config.toml
crop_scale_min = 0.5
horizontal_flip = true
cutout = 0.4
targets = ["order"]
norm = "layernorm"
fused_qkv = false
bias = "all"
conv_stem = true
pooling = "mean"
beta2 = 0.98
max_grad_norm = 3.0
epochs = 50.4
lr_schedule = "constant"
warmup_steps = 280
Rows from block 2 of a small image classifier, named by matrix and row number. Rows with one number belong to one neuron. Each number is 500 + 25 x the weight over its row's rms, rounded and kept within 0 to 999. All counts start at 0. Numbers have three digits each.
After each neuron's rows are labels from the 100 images, of 14848, where the neuron reaches its largest size: "strongest on" is what is common among them. Only what is clearly more common there than usual is listed. The data: photos of arthropod specimens (BIOSCAN-5M). In brackets: how many of the 100.
# gate: MLP gate (model.blocks.2.mlp.gate.weight, 1280x320), inputs 0-159
# fc1: MLP up (model.blocks.2.mlp.fc1.weight, 1280x320), inputs 0-159
# fc2: MLP down (model.blocks.2.mlp.fc2.weight, 320x1280, transposed), outputs 0-159

gate.331:519477474473499556511469474531504513495472498515466507487463500512508495507478485490513502473473506476515510525508463531479452477491470482580514491458508541544509482498506487472518457485507467484508479473558474523505459506491527496434518476486529499505525502487486497513494487510520502479513512496485500492454496509493484448481469517507484486466519497477471479496529516529506491502533474518507465517522447500462490438490495498457532530513518450522520463503559464528484506474502496
fc1.331:450511492533538475461476500490520485528502471460545550485525537467489549499492470513507494501520502510501508497464500489486517478471485526513519490520519473482489512462529535553490490511498484463478477526478538505480525488551463512498513533564477507507491488512516507523499502502514446525509498484533540462496501508568510495462517491473474501535454478492493513540506504470489500500462503511465523463547476475517504537534478512491482531511518523497513522470509524501540496484516521
fc2.331:523512503517448479504489481463518498486555535504502481531497441498476469485512531535484517502518495495498529500551455553504461482523506475499487461543472483502520478536474475496494522479488523515513512508484528470467510515489480473525504499524484530467538473493485446508488538527495495506493480567447494486533505469475505512444523479521499515503455508535513494519509485503490479505483496481556506498499542520507474530519507523502484504491516516494495473523475520506479490531531472
strongest on: class Collembola (33)

gate.48:497487489489509512490447467516534528507470528472466513479533517515456493522479530490508502516467491489497503469476513497518483484489492502525498508486512515541489491516515545497524456522492445499498499480509538540503485509506543510472542456540507513513529510505493507500502474481547486486541494472463461462467534505541521468460523500500459492489532467488477528506492493500503505489505498540490490488536441523499494513452490518473488549476459472508481513458523469490497487506531456
fc1.48:431505507514520522442473494590522494527499506427527515477512483522508463502474504467517488525495476484487505454489489486522490487491509465498522531473512471518437548457500534551464481491471476494509511503474525505519505533536512515481549491504475494513487488468499503522494461482499486510487504492497516464458519511532515498527530489521455510504524487475454475518480512514503497501505530519498496527495494455482505507523458495493477509465501509501476508487446474480507530532521498
fc2.48:482479483454496476509503483532519518552503478540478500546476453472484498467488483484511452549546498512460452509474510481539502582529481506499511509507564564490474522520529452467493507546505471563492518477506491514515502487475521536487468481480512530516514506470468513440499489486504545463486502521475467508498484474474503545508493522467507569498496494503505512486480471517504499506482470527507544491495528470492474519479555489516519482472427499495494517501464479508477509489464497
strongest on: order Coleoptera (73)

gate.622:515491502477440478510453515562526502501524498514509527525479502482476470495475521465521484540521488523480504508484508537503513500508494448483508515501510535460486525505538464515480515499455503502481516505490468520489537522536493465468488502528505525544523521541529523549515510516512525445486501477548470470487510464522438515488460492489532579441508488507493528519466502484490497523498484501508467533513528498481542524514484460493501502512483499507511569490476488512493534493490505
fc1.622:456483516488537469534502478484513468472494485509542493491521483525538543536543522528463515512506524511496499542486574519512511491490535521492473509469476499505520482520515465527531533515507521483473516467508534535475492487528485491507508494517515490481489507510524469465486476528489532515481509515486512490492488504509494528503511483468492488515483520545497481489544482529525489452511470488489521487464491527488536511541497526513429527496546467493459526521483467480505494519507488
fc2.622:484472485520495471463488477498501475436528514490486513521496530548487505473456494502507500503519516462505499507482418497466512482503504512496511485523474494473496477515469517511478499501496495529538493468553559500466482519480474493510476478524484505485489513516467536512492525505509503537498484508480539486508546512545525491526513494544554510495522488505537554534525518490520495480513508524558525529474498505516510504488489496546511515493451482530494540483503423485487554457494493
strongest on: order Psocodea (28); family Caeciliusidae (25)

gate.227:499532492437517526562514517484522501462519483493403497506463478525496506503485510545518509494508497440561513498503497521488525490465515511502504468461476503514493488524501494480474514519518547526480537474597487512530448462512528473504492481465499484472536496495499503471540511516539505481487486493501507468474503453483521467468485477530528525441511486528502505451494480526500513484526478494499485500482472497515536488479475502479527479499531474504527530491506493518459521467523494
fc1.227:507497534506510474441470504579491478477462479478514505546526540463496558504496513495456522518475530500473472470479494492527480499564489468524517495526520540540453497510498502508505502500517490522539502483467514497519497545519520480491491520531499507530484522472458504509523526482511466539518530494482477518485488495514506499478488495494488511528511494524498503471444537505482509479534485509480517536525501525517511529529492432509500534483476534519473521499454503505534513499469486
fc2.227:469476473477500484484499513546492511476487499517497508480483543530518467481487513509484481488490573555520509505467488478506455514507476498486506547527457509536508461493527557478484495501497465482542522492499545527475454543510483490480525495526493521517495498511502509496530520538519486522513531453479501491495469483563505472478495501498471533538498466507534515520516477506488508509515474505444534481507495493527513496479492481477488508495488526509461455514531487505531520459555490
strongest on: order Hemiptera (44)

gate.350:504535513458495461487452443456514534479531510486522475500484499487492492503472484546522488522496483497475536515480471513472501484500525506510500487508535508504500491491475464481478483480518487467484529482469459530520543501479505561514524473486516536536499497510496500499473515498483537535489512517502500525476485557508513522511545482479478518530452502510465516500513511490499501481477483510496496485505484521494497510500527509473491525485528467482508491530531516549512526507528476
fc1.350:511532505531527536462515503470467505465512487493493496508507502502522507482524503500544480477537436497471478458529505506530465478485500548498495457517487533463472513510530506513503494504538489512497513529463474477510511519500500524513456473526510464501507507501508510476520526513510504474512491519495488465524502461482529460511459500502538476517478500503483508520586536468481513499459472509517468507523500496477509452470498501526534454506447498532455515479537497494474466492553506
fc2.350:510486517456480468506441485509529518539486524515504454472473536545492434489469474486508555544496525514495505531498490513458479511520533514476511469513465493496535518498489529472487489514544504483527505502521525487503463479520437512496505534511494513505473493515522482463537517509502457508481522463532498483498497467535551518525496489511466485517499476503486455525537471508529496477468498481499523536514499498504460534478513528477522501525502511510466485496511502531519513508548510
strongest on: order Hemiptera (36)

gate.368:490497492468523498500516490524476460454506503506479467480487523489486504511465507465484521518507517509544504484509522510506506549513447530512504553550531533481474474462527440550475474517492526519506528510526507502485478483489545493469498458495535484541500512506472486525510506488480551470474493505523500518494486499505454494473464475472483522517493468505482495518488487550472462529541503500512496488485490457529508539533521463446502496498452494477514499490515503496470530503481492
fc1.368:530487521526493536511496453514471453480498483513464498472549491480541530518463493492517516501486511513489481446490462503526496527514491512520487470459478525446505539473507505507494505519491470489520466493515480499473520491512534499467507484474518506485503525519569516438532514492499530502503498510524503525482511517518479489509480505530498548505487479457553487481484532495492504541477503504508504503512473485480558496540478466486477501508489483489468492509503468510515519511482481
fc2.368:491480489422505518504480513569515500476489505493485532498462491507487455488469493503523514521494536498493505525470433473453504534490461497482506493538483518535482486489503520494497492529510487511517471542489515499489478502512473472462490497481484520494478475499487494518512556493475430513487520514537506513492530510526529453505508491526499500481515464494471478473513506473509496497464477485480543514510480472494513476475481494539536486472512481554442484481509472520511529504515517
strongest on: order Coleoptera (47); family Chrysomelidae (26)

gate.632:463524489494503516523506484457516463486533506495494536514479543498479501511485494496499498513523479460476484524465552483518502536484524520478529468502506542521485505513500506476480499501523520498515541486501512541517474469462489568498492538490499509500480488544482495480448505495486469496493474522492514520492533471522515486479485513544480514491499448522502512481498480483493493477451509499494554459484472488512503519476485477477486517501481453519521516487544498534497458483496480
fc1.632:476459477528507536454477499545507477525526475517498516481478505477500471540473486589504496526499491490496491482493458492523518498513482515540494481478515497519493502495474493511493493503480516490506490457503504499503546512517471499480489492470523497465533500484502494479543542490512486482493526477527489508471467525513454496529505515485512476502500461499524492483490474471500488467481479538503479535506529500461439546479431485451517490540518515482496447512484520498487527517474535
fc2.632:489522493564478497476475515514510556506459489513433522482473500514498465509514531495517486504498489527477483522470476467510457458522547506484526486511503469509516500541497509498515511508516503568498533470497487513506531541475512511534487494507519546473510497497501509462518519523508538517498485461485488483495480512520490486494469513497483534512522528503493529502531470473489527502530576488473506503496496524543504494522533500518520464480472562519496466506492499491466509500523498
strongest on: family Drosophilidae (29)

gate.383:511484463492517495537503525475536479503518482532495480473458540499512458511479478476482514457515520522549557487523491489444531486506506516509518485519476486502479466505542539539539470493487485488509509492505528522463496550547451501483497551525497505458493464504478521472502539526537519516469486489490458461464528450530528483511508467519500514508492533524476493509491494473468523454499485492469522498524498474479496509511493521508511533489474503511445534479516545517506540472470499
fc1.383:501491469487520487561492537512543484504533489530492486456478498513521442508496473489495511457498508519540552478537498492465515496513498495508534497520484493509475494510539548530538480501494489492508507488500522522477498534558436492476486551501487505473510467499472512467506533518523510507446500479494470461475517466522534514506498491543509513515481491527472487519494472477486517429509504499463529516525513481488498510494504513515506533487491515520443512468503544501494545499485501
fc2.383:468505512502520501490530509526505505473486494501520489479511501494527511511431504509511475512501477509508498491497485463518506474488492482512479522505511499472550490498493493500496492499509510496521502508490514493517479496463509506469525485480498466502501522485486541504509508499514477517504426483505505509483483477482508491488492495521485457521488501503530483472484498485494571474494487500493509499505504498511510481477515526481482503487474505519498466494497477498510497520490477
strongest on: class Arachnida (38); order Hemiptera (38); order Trombidiformes (32)

gate.487:509527497516488511497480506508503521531516484508482527489495456503464499500472494499493540478507512529524517479500449463495465496556509483474506480518501503456511525530473483461482503450516487491507486483504489500468504558491469471500506552513536555541526476493510456483481513492441507488493500477525520521469506529537485528502492477503496498485515493466487514515483434547503485507516580516536525553487447455476488520473498535439501529441459479513494526504527513490528472553528492
fc1.487:472525485544534543512463512449490530437524500472495543492462499519464482453466493460505494493495528459501521557555520484513518484455512478529519503482488542460476475488482514475489528476542518515495519529472488522527489503518509531518462499522471548477502518509533517460498530516523536509484526540500494518521488475495502502490511538537495508520519496563472516497496550493525473488510503513525513473522475494493540527489504492454477496516478460496512486509498457518471518495484468
fc2.487:477464508511496495487469484547480493481432484464462494513502505524527477480475505551467498517499558522486512543515462522487510499490487495509515552506493537502516481510512528489505490502540506492492526507510502478510487494513499531500471474478530501473457488505471535483529474512508467499471547521508458463472507498529470513500548519542501511497494510539538503495497465477487481506494494491489544500479498492535519464490484551483518529525485541526503458503486452455468509498483482
strongest on: order Diptera (63)

gate.97:525504478507459492533532509506514456493454483506498508495462501488481486484546476486477540487526468530535512536517485502506504487527511511480488502511495493524535470464495480507474524525472509521544483498512441509505563526493457457576486493519507499498504533472482479503481509509508476513521529506491497487522532477504511500528493468542529474496505529515478547471501489482501480527486516489531527471476536525520524549511542496515481482538471498458508523564488504542510527475491451
fc1.97:488526484434495501519483433482529522526479506520520501516490501459506501495471500487484446512503512511459467518472520457495483518528525511526519535509497512494511508500545513496477494549552475518479556487484490508514518504511477500483497521534505478507514479502488509477486516411485490510504497462515508473477488527516518524512488553450451501490516483495429478487572537517495542537472466532512526497481529446499453490478502498515527488462520471493496526505472455501508520537516484
fc2.97:518503501514519473497497492468464478442516493468468486514508542472493534545527486473521533442483495538499517500496495456499496468500493474506448492496495477481514490511510504532566501491518520455465507524498486494466539490480524477480508487480525518528525516534544491559498499479512486484514520508492525518484455512486487463492454534512522492483491517500478515487511497427513474487521503514487480468537492522477561500511509512469510514513503505496558508473542527463474440514484527
strongest on: order Coleoptera (75); family Ptilodactylidae (32)

gate.142:506500493492534529481551517518493486561518519506485482486470470515465484510488509488465505502505501502509504544547502536478495459481521483523483543486468508547472520480481498517475511466475477497517503528493544472512498487486443451458502475501517482504452525526491516519468521509520541499508492514485525493498518493499516520494520481481498438470500507512467490516505491519489498483497518514495478518514491481476499526464449476513528519534518481476515485526535485510521533450460499
fc1.142:473505491468511494483499508506521530475510502512556480491482525513542528494531496408504516513480493486517519461518521505513484462497522501516501555500457448510563458470516526505528491474486486492520532489561508478507495547485509483490495511526473501535504477462511481496491457481503446503478494495522467514499516450502528498485484457492495498486501507523521504487459512530482481487492504551457527499509524508491444553464553477528490515508459476488507504472533504517511467505476490
fc2.142:467507510531541495506465520530549514480482479483556489487467497513503472481521496479494520499526506524501473524513535477427476503517481505486512491487490476514489470513476499506496465503547534444471507488532495549502522530502508526505529519506481485487499493475482493488538542516513465501485566480521534472485526555518509483571513500520530493479501468497504500534466479489516473508516537491484457509510495497520541498540501508513453508495497504520474451520513479494516530473519475
strongest on: order Lepidoptera (25)

gate.423:491506552475444496460530527478489487508527505515456470557524537537493477512540510521492531423520455465524542495500494508508500500550484479485493492495496507501513505503481497477533536452507505509511483507496504479501447501463536503494519442474507458477469521529544500514491533525499531451483489539462493499514481475502535454466514489495540540530443487518526476467454480473471502507486497465497521468493483531493509481484513510477470481492492507515508530517489536494461497463450468
fc1.423:513488451471534485537485457508518499500451505485568498457469463454503521456462484495503450566500510524508444517506470503499508511464493549514507528525488512501495485502522488495467463565493496521496502466506464505498530476520445482537467539526493502519526496445454484453486478478490456538514499470530502524497506518509493538548499508503453471480535506488491528487568534533523508541498493510519510529508534521573496518508502514536514498499555502509494476505493481548538517531547506
fc2.423:490467509504481485483520528480506485527542509515476484478499502507521525531492523488462543461481483486502542485540475541489529504493482496526506505502504491463494514507486507496544483450522498473494502487495483509472472545516492475497488512492475444474498495488492477482545506532517523506485564523527497498486523540530483489471504500553504514493489491512478499530451504507500436455548515474494504477548484513523496516534514514509501561508502509517501520524507555506473526506505536
strongest on: order Lepidoptera (25)

gate.454:515494522449481486524484477501535499452546489505506515551517487537509516538455497555525519512506536517549517520497525499495515498493500475520452513468503486490456504512484489503481510507478488503472531477543486540527485479535511525487509478503558503554502520522454463459444498461521525495514508493528485453484445534528565514488516475513487534557553504489485476497491468509513490495523478517496472495515464490522499543478492537487468521520515544504523515499497494532494511479450506
fc1.454:500497496546522522499500471538514498499482472468509529498540550521518544554481511456490521526526503521504498517472495475538489544492455491496542478518507542538476520499495491486526449507509510482453511475480472509515502508489502493479480514450445445488479515495541555533567474472529464510525500492525511547499471526501510493520486512451455496444505483495522514483509533486487489494505524513496506495536510493522529490508510504503500509509461509532529506501473468512476501528467513
fc2.454:417516486502466485502475515539499522534477502500535515519505556500527505434508532540501517514519532494524480535493548482488495520517497505480535488527491525500470499478517504429511493520499538521471484503491518495488488540465535514512497482536490521493483556519473470480496526497520522510467501483543495477504513517530512529465510495481454490551504499501525487503505526540518470511503493512491546487494487496511506495548496520490481511470449558523453513498522492495478516494457504
strongest on: family Drosophilidae (25)

gate.44:498547488512482527514510528475535495469492515520495513527485522506475482511464520501459507508505510452495490529514457511483501531500488533513515530479504505535534479501534526541540497517494438512525499538449478496505511500470516493504499493490524496468435507498504509526524505513496452485522483454498543484511512509480489467486499476473537493471503494465485465434510525494510527517486532471503493505486475485502510488474546504448538521528516465502532546519498439475519504489508462
fc1.44:499508508515530485499513514531485516545448536476468458499496476458505508508512504497507518514494463539531476487490507498494447491548527493507473503494571523486475534492526506503521478500497529454488445514529493486471507504485533508480492495472444448438498514495466504490453537490501469507540468504474496492506542486518513542480497536513508438507480525480550529536494480494476496471515458519499478482459488493495472486525445500510514466492545498468439463519566482485484491501464430
fc2.44:494494503515524518484458532546521498503467500475518487511490504514509493481532523523494471490481492509488502485471504495501485493535504527529499470538515493462554475487498558486483493520543507506505504465522527525511541500480493526516489485499481520470489466490499481471529501489480459501477500472510491420498502513563505524471461496484478540482488468519518510454495463514484519498504528476493501483511510486499522501516511512538496505512475507509407522539482478502482531506516466
strongest on: family Drosophilidae (29)

gate.338:473467500494488518482485515524527522516484517509509519475523501509523486497479513485537542480522497481496530507479478492515493490487468475558494509501534516488483527505532533500505451501501504479545492506523500548508527490505486491496501509488475495485545506515485405506480468510554515528537598500481508484440527523506470459497457490514463483487495489486476503507494484512519387492527499501510514510563491530508481505506516538513509560491488493543478501505509518506500522508490483
fc1.338:518495470473443498501535525482501529510484531555458492472505512504502527542511509507503508481458490562552487490534449494515481455508515502522494488472503443493500487492519480500507517477494496499529527477467481487499487520508464457482501464494529506498518502468475454528480522488494514467548517467530452487512448476490540466488486505489515475500471548539482535519488506470525477536516487504524494512514545527495514491559516520508482493536474485501518592472486516487501496514475504
fc2.338:419507505490498503473497535525483493536540490477490494516511492514467499495501482541539495520511517504521510471531518500475497524489495517499536455526486457515453467495529482557494485493527512506517495523473525452482475480503511482520539521512489528527470509465463467510518516529489521510462508510521507487500504492495492497521520481474510522525466519496493490489489461493504461461484530439529502543496514481522526556544464479460470498510487511521487516475456525490538456486490523
strongest on: order Coleoptera (45)

gate.404:507483528530499500476506498511485477485516533496475480535503504549481481528528497534482555448515508486508581496491529533494483506535475472503481471475469479506507533524495530495549497457498481496513501494525491512477437482512540500505514477480556487525489537559528478500490467518525544482487518534438483536462476492519565469513498486489507539458496491480496471490472493473504479506497502501504475502495482534470477477513462481493475506505501493497519521501516518507482521473467476
fc1.404:519475521498498511460535487504471470509478519486477482509509496526481516526473505517475493501517480476509485510505504533532495505507516479509473447450465466486513512521511475476488504478467473524517523510535476515514428460494518505506493462506537453554478523530500505499470467487508552494518498516445476536463471490511504463523518459489478504451482511483526480494499538485504520533461495504556528509464509527489481436509455470472483486516499501522526511529487485525551495484441480
fc2.404:496450460544523514503492479509524525513469506477499495481518500508475493515480496515524478528523502502450471506479557509508499483483501478529493470493493446526499545517558499487486465478482460521492538494545472550528473459536507522530486501529495509515521516514456517530469480482546552529513505487496502514443490515491521514526541481467516471460537469500480497515521515475534522513475503518511524533453480506511473455489477489486485496495513519509470523470479464525574497497483491
strongest on: order Psocodea (48)

gate.655:440524498502542477480453492528471505455504513445522484487520514510518532513511471499500519484458489518500505496464530500490495503488528465481516488460479480531518517512472505500520496478525503483481507527516515500518449477514545527462547519484484512543504485508506490562494495502488466519486491511500507485511470517539489504508489508476525474495518479469483466533492501511492504483463451516496453523507480470469483506473466464438525517490535499532518488457549455501523436540532517
fc1.655:462496541517490500481489525514484488550520499513491564471519491536529517497496490447531509519489540460459504475505518542449538555469505485513493520512507483476491547462493480484512506495467483477507481500453541493510470486486461537509495529476529519503476491491525534529547474551479493508516488519483482471523537499490418487500475465556514511488504440509508526522476511535488499484501502470543510481500463476504463517461471486480545520491492461496494496526520526549496505478504539
fc2.655:499489528519511480507518495508500431456511479505523489462494527475504509509530471481492563472488479506500533476514494492486527452487492500514462514547478495470498488488504520552504526482470477462478448513482558507490525512516461495482493523527488491522514516500554462512540521507470503492520546487512502448505519484483484502512522499574514497502495502511519513511480527494524460514497538515514493453467479508515534476499461512486480490484494507464515477522495511538454550503512551
strongest on: order Psocodea (26)

gate.473:526479475517496509457524464467488500472511509501479466510508505534498505466455481560490482504502490500526509505515433536512504441522487521508473475468476497506515515513459545452493540492474553502505501478530488537477444535512490542506463505503502475543444480516479481487527497503490523507502496467478458478515482489493522454456519497507503446506542484483551489510528513507479482480544503527491460488502451511531505503454466453510492518487532520504544480478460511532452516535525529
fc1.473:509478498531466510525467462475491467556491519497489515506500525493496497454511514433503517505498473530507505497508486492461519502501507506508482488443490506504506507453570486500506489560522488509497546481488517497477420508457490510508496478510501506554446505486462507452544494476458522500481518484520554554492507544519502530505540459459472545499509477517514490472496486589506521523507499491481551540511493521495514489502503522480513488490508536504461509543529493494536501481533491
fc2.473:436478465558505505490517545502544479518520502529537514476516486481544506460503503508523494517501511518512467523505525549495484488509505476496456541518486500502504513499514542534439494482519517509499485525480524508459532488525503530507541458498491511473503510501496492513484513511513493492497503519476518450500487490538482507496488507513544498522485476481455458498527467514521501489517505464446521489517483483483485500474513510483470495507496515499451499503481487496531514491483438
strongest on: family Drosophilidae (39)

gate.157:501502515480545483479515511490483465460490488489436495454511499516503510515527471498511531455497502477531522487525519554476533526454474502509482510505450488484532510518484469496521491468508512494498468504546509488494476445504509509500505517496525507537529528493516456499557479553497522499490543504510491532493486503488470486495492497558531501467520455504507496504490514511540478458491516436515471504485464499534500457490477479451516511487512515524517485532557530557490499493519540
fc1.157:517502537508470535516492528488543518538501505524493532512517489503501515498491563484522503527509478534478495497506488518501496459508516492530477504504502525468474514518540506504500481535472491510528512486518480539532516488459510501559480513527488487486517511503487481465423467497525507496528566489489490494442536520555521460507511447511477496497512532508513493481511460504511457494497501477495539487506496524532503564497513498516494526517528532497486454531462524484534495492533467
fc2.157:477504486494511533512494525467500532518484538501481529487490518541507529528499529489476488503513505519497517500529507538505484553495525526480549488497501499531527516513459486468486506508514521517523547517543451514537464481526501469554507527475502473483481494525510512519505507501464463530463447475498507528507506534537463468492461492478488499475481487448474504493504504482498557486513443474501478529483480498503466531493495476498465489493526485501494479508486499498515459486511455
strongest on: order Diptera (61)

gate.346:500512519480478512502501517493512499518494536546499479490488509518526486497509500489519590454467487517524590486489468493491484505514509517527511515467476494502511531525498513510534475518536505462520497498534495521506472484510512486489529503504526495522519504549536433482496475509518510501489584466476499483460533473523542459512440484504491520484522520464479509460471475500501427506525510501514472505522465548471511507465507485507502546495537464511518517476500521487485502498479466
fc1.346:500512504512457506498492489548514521545502460558542496543506488512500535514511515504486527495486520447526512530498480484494466513538496512489485445447497505525553505502486513506465516517495526477466520490478485518496492486500539473489452536469495488464494500551518475503520512514459541481482516499492493439503537496498523476482497496477534545505501515519498516521485452532544484480524529536478451469479500511480521499511504481478468487529540493455521547531522507463444508492492488
fc2.346:463514508537507514474512516489489513495498464490486518473495513506487509474526504553548502466525502481490510482531481480475549448500498499510522499522456478538486455468484533515471474482493521483498477506494524476497522489502468470492499507516461471466461518493507477482533562522503515527533524500504507464476500517530489466509503512514499463513496506548490467527534511462517486475476517469497543453509476501548530506509511500492515490513470514501493430525520485537478547481508530
strongest on: order Hymenoptera (87)

gate.380:502518526477482530442476490504494504485500499487487495507476492504502523496496520489500509510524497437549503498454502471517485516503468468496486447509515495543488512467510460466497517536525487488510522463468466477520513431526506472502489494462508493472487487496516507529528473528494517484515506554496489442548543491478494457448469528493538519506490533466479470553477477461523490459481481495547491445517516507480536502509537455442555491495484481499529512510525521458471517479484493
fc1.380:477499469523502540500549491495534492463496480448497509516481471461516545517499508488492483475521483498488515515538540477523537498540484473499526538547529516496407516471531485516514528489549484496481514523540465509539513498510473515503473477527535521516539480501485464528539552491448532498510519510524491494497504516505499496470493486508486508476538526513458493502510515487491501493514529471491478542507526472517542427529473518471500515494499499484488454529489470505479472496476495
fc2.380:526488506538503504509483515494503553458476473460523501490435533504533478510489451541501495530534545487506502481489480458469499499491474500479521485529476527470489482504472520515496483506510505478510510539488488497480540517472495496536541540509454505495497472481517483523541524486500434528460523475512498514470566509557522537475530493492527490521489484498494519494519490495497528505485500488456496503484496473494476519504530522488541504481460516512511459499462480514499553498518488
strongest on: order Hymenoptera (44)

gate.749:496456503526457491529511472497493494543507522480501442471472514507501458501502485491471512468473459456498518455515482534518513495473522424523513544506470513491484519498498532498521508485465471478489512492476480504528511505500514518448511452481491455495462478469505488484527495495520539481529503535470465471493535502517513472497536500544514515475578478511477497495477516516487512513486522522535514484507503529488453489481505503478509511489447493499486476500499485539481519523528484
fc1.749:525557516493528496475463508493517478454528471518491514545507445495509505498493479502527467532522488523524468502508504447506518487514479557496508453511532489515501490520519482522449492496513536546538442483500526495493515507493475496521491532485526562501543535510505484481491517524473511496486523486518548500496492477482517528512479525523515490534447532524504482495507463472546502508486474471487467517474532483524567481514490516513482472502540537485496499536516479503507534471488517
fc2.749:517485521496456524499481496473485519528528510491486464527508481535458506517505570486479491476493479502469528465528504560528496502523497473491522486539501524516521499533490542475529513457503493469473507508481497496507455504469512491503488496474472478476497489501515509478485502486497459454483485520496440510500538509499511479443506495532500524481485502502507498477466506495482511505522499498489486492512500512491486516493493496501478504481531502477437493534462533482485495533536476
strongest on: order Psocodea (25)

gate.710:467500444517478514522542495501521522500497492547528535532470508514523446476523530470564523453509516501494533507484531485486497513496488501468507511555480524480540490495480470459477533509497488519522513496543523493505497472525484464489477519529486509490528507556491495530446510486499545488469470496570529488502469481485470521506497502450469538473493496520487489512507517492490469479498567508472504503483487485471531440530540529571518495519518491476493561509487462473516497498522494
fc1.710:471490489470519516540486530535557509488486517478528469471511503501507568508508507507484487514499497456499507470502532489518544512480507524485499511471559521567480521546504492508481528464509507469504515470458474504518469458444505519510536493525439467501517495458507531508467470531477453551471518510496479530528514468498496485530481522563511470509519520506585511511518517503501515497442459528481486478491494520496505525495521458487507482516474502504540488494516524482468514504480495
fc2.710:486493488535498479500468508512511486456483491516516517463516537516523466496476499462493487477456535502521497522495502496509517531494487514503502461536469514501506495478526527543459460475518519495503496519520509523500491556484511527503495509540479488488470494481508554495535519514512523507514502434490517508462527508566538513506521483526541502502497493496521502475512484510479533459493526498481556485500482456521492483439502541478530528511534507534445504483512462493530505469506488
strongest on: order Hymenoptera (41)

gate.307:498477508489501534503502543468496508505527482543455544546500550489533500532508506465507532467506529516491528492512515501446504490561481539533482517504522511487516485458523517499560504504551481458509511515492498510476479495503498528471482511502534480496490511548518499501520514488501488494500522490501531504474508518510507467498499507483517479536476477522489507491527493509494480471561456496458478483527431481485503483503523489522530542528481496477507519539531512437494514472495523
fc1.307:489488530512512468491462487502478481508474495467502525489548515493478518479509468501473505505456464465464491521453500458575548476474478502487510506495533521481506537514467529503479536496477448501478456494484539493530509505501475492492473485523500512529486534493541496520557499482473523480554486473502505496533479520492505511480484541527488474465505459526532548456468508493488508551501519552488497485499507505534521476447453533465482480484465519472516493496488482523473537500490527
fc2.307:508512506510492489508514486489497505490501494500487454516488504508491479529467471505488461505504514480505429502519528553510428489501518477531494436498483493497528508554516489519490491460494477517538464528509512480513490480473509513483501472495486460478511524495482491521505487525536545506545492541434513517491525466451480479526447518507489487485511525526474445505519492480513514483485467470511511537526536484467502488481487490504518515539493488560525493489522509500553488466501506
strongest on: class Collembola (44)

gate.378:481534492506521487502477531547483500552525499468540504499473503474507498558470499499503485501498524506492484514476526530501473493482433476502505538516578526569472519525490508510501456474518493495513491498510505497488504483474497474510497505513515522531497507504470525516489498492465481482505502488494540465508514490489497489470446507528488445512480441470493510526442549435446535501522489483485495516507471530517509498459514442510499499503534478511512494518509471491477521495480510
fc1.378:518515506565497544516490527481470480529440498508515516486502500506490451521518467456470498512458474507477506508492484483473523496511495530480525519505493496501506461495500518488502507510513515505512508477547486485483484509501515544492534486504488530477503507499528492454571521507480471533479495500512482536505513481512490518442518516525479455513485481494527482487473502549491539516513524492437505516524477456495461490474467496482470476485421468485491482471501470498527459468495497
fc2.378:457516501555477511450497521535487521507506468495503491507511505503538516469463501538492512537486509503489468513496510504491532490537521513503525534507486496496440519510485497493479483496494493516470522504517497523491456477509521525499491503509516512476482491499481532504531571524512496531487536470503530461470469509519495501548524501493531510521496497473525517531493512511497484522499540522485536512497502476504514493443469449489532510483495562470463486513532442489464523484466480
strongest on: order Diptera (61)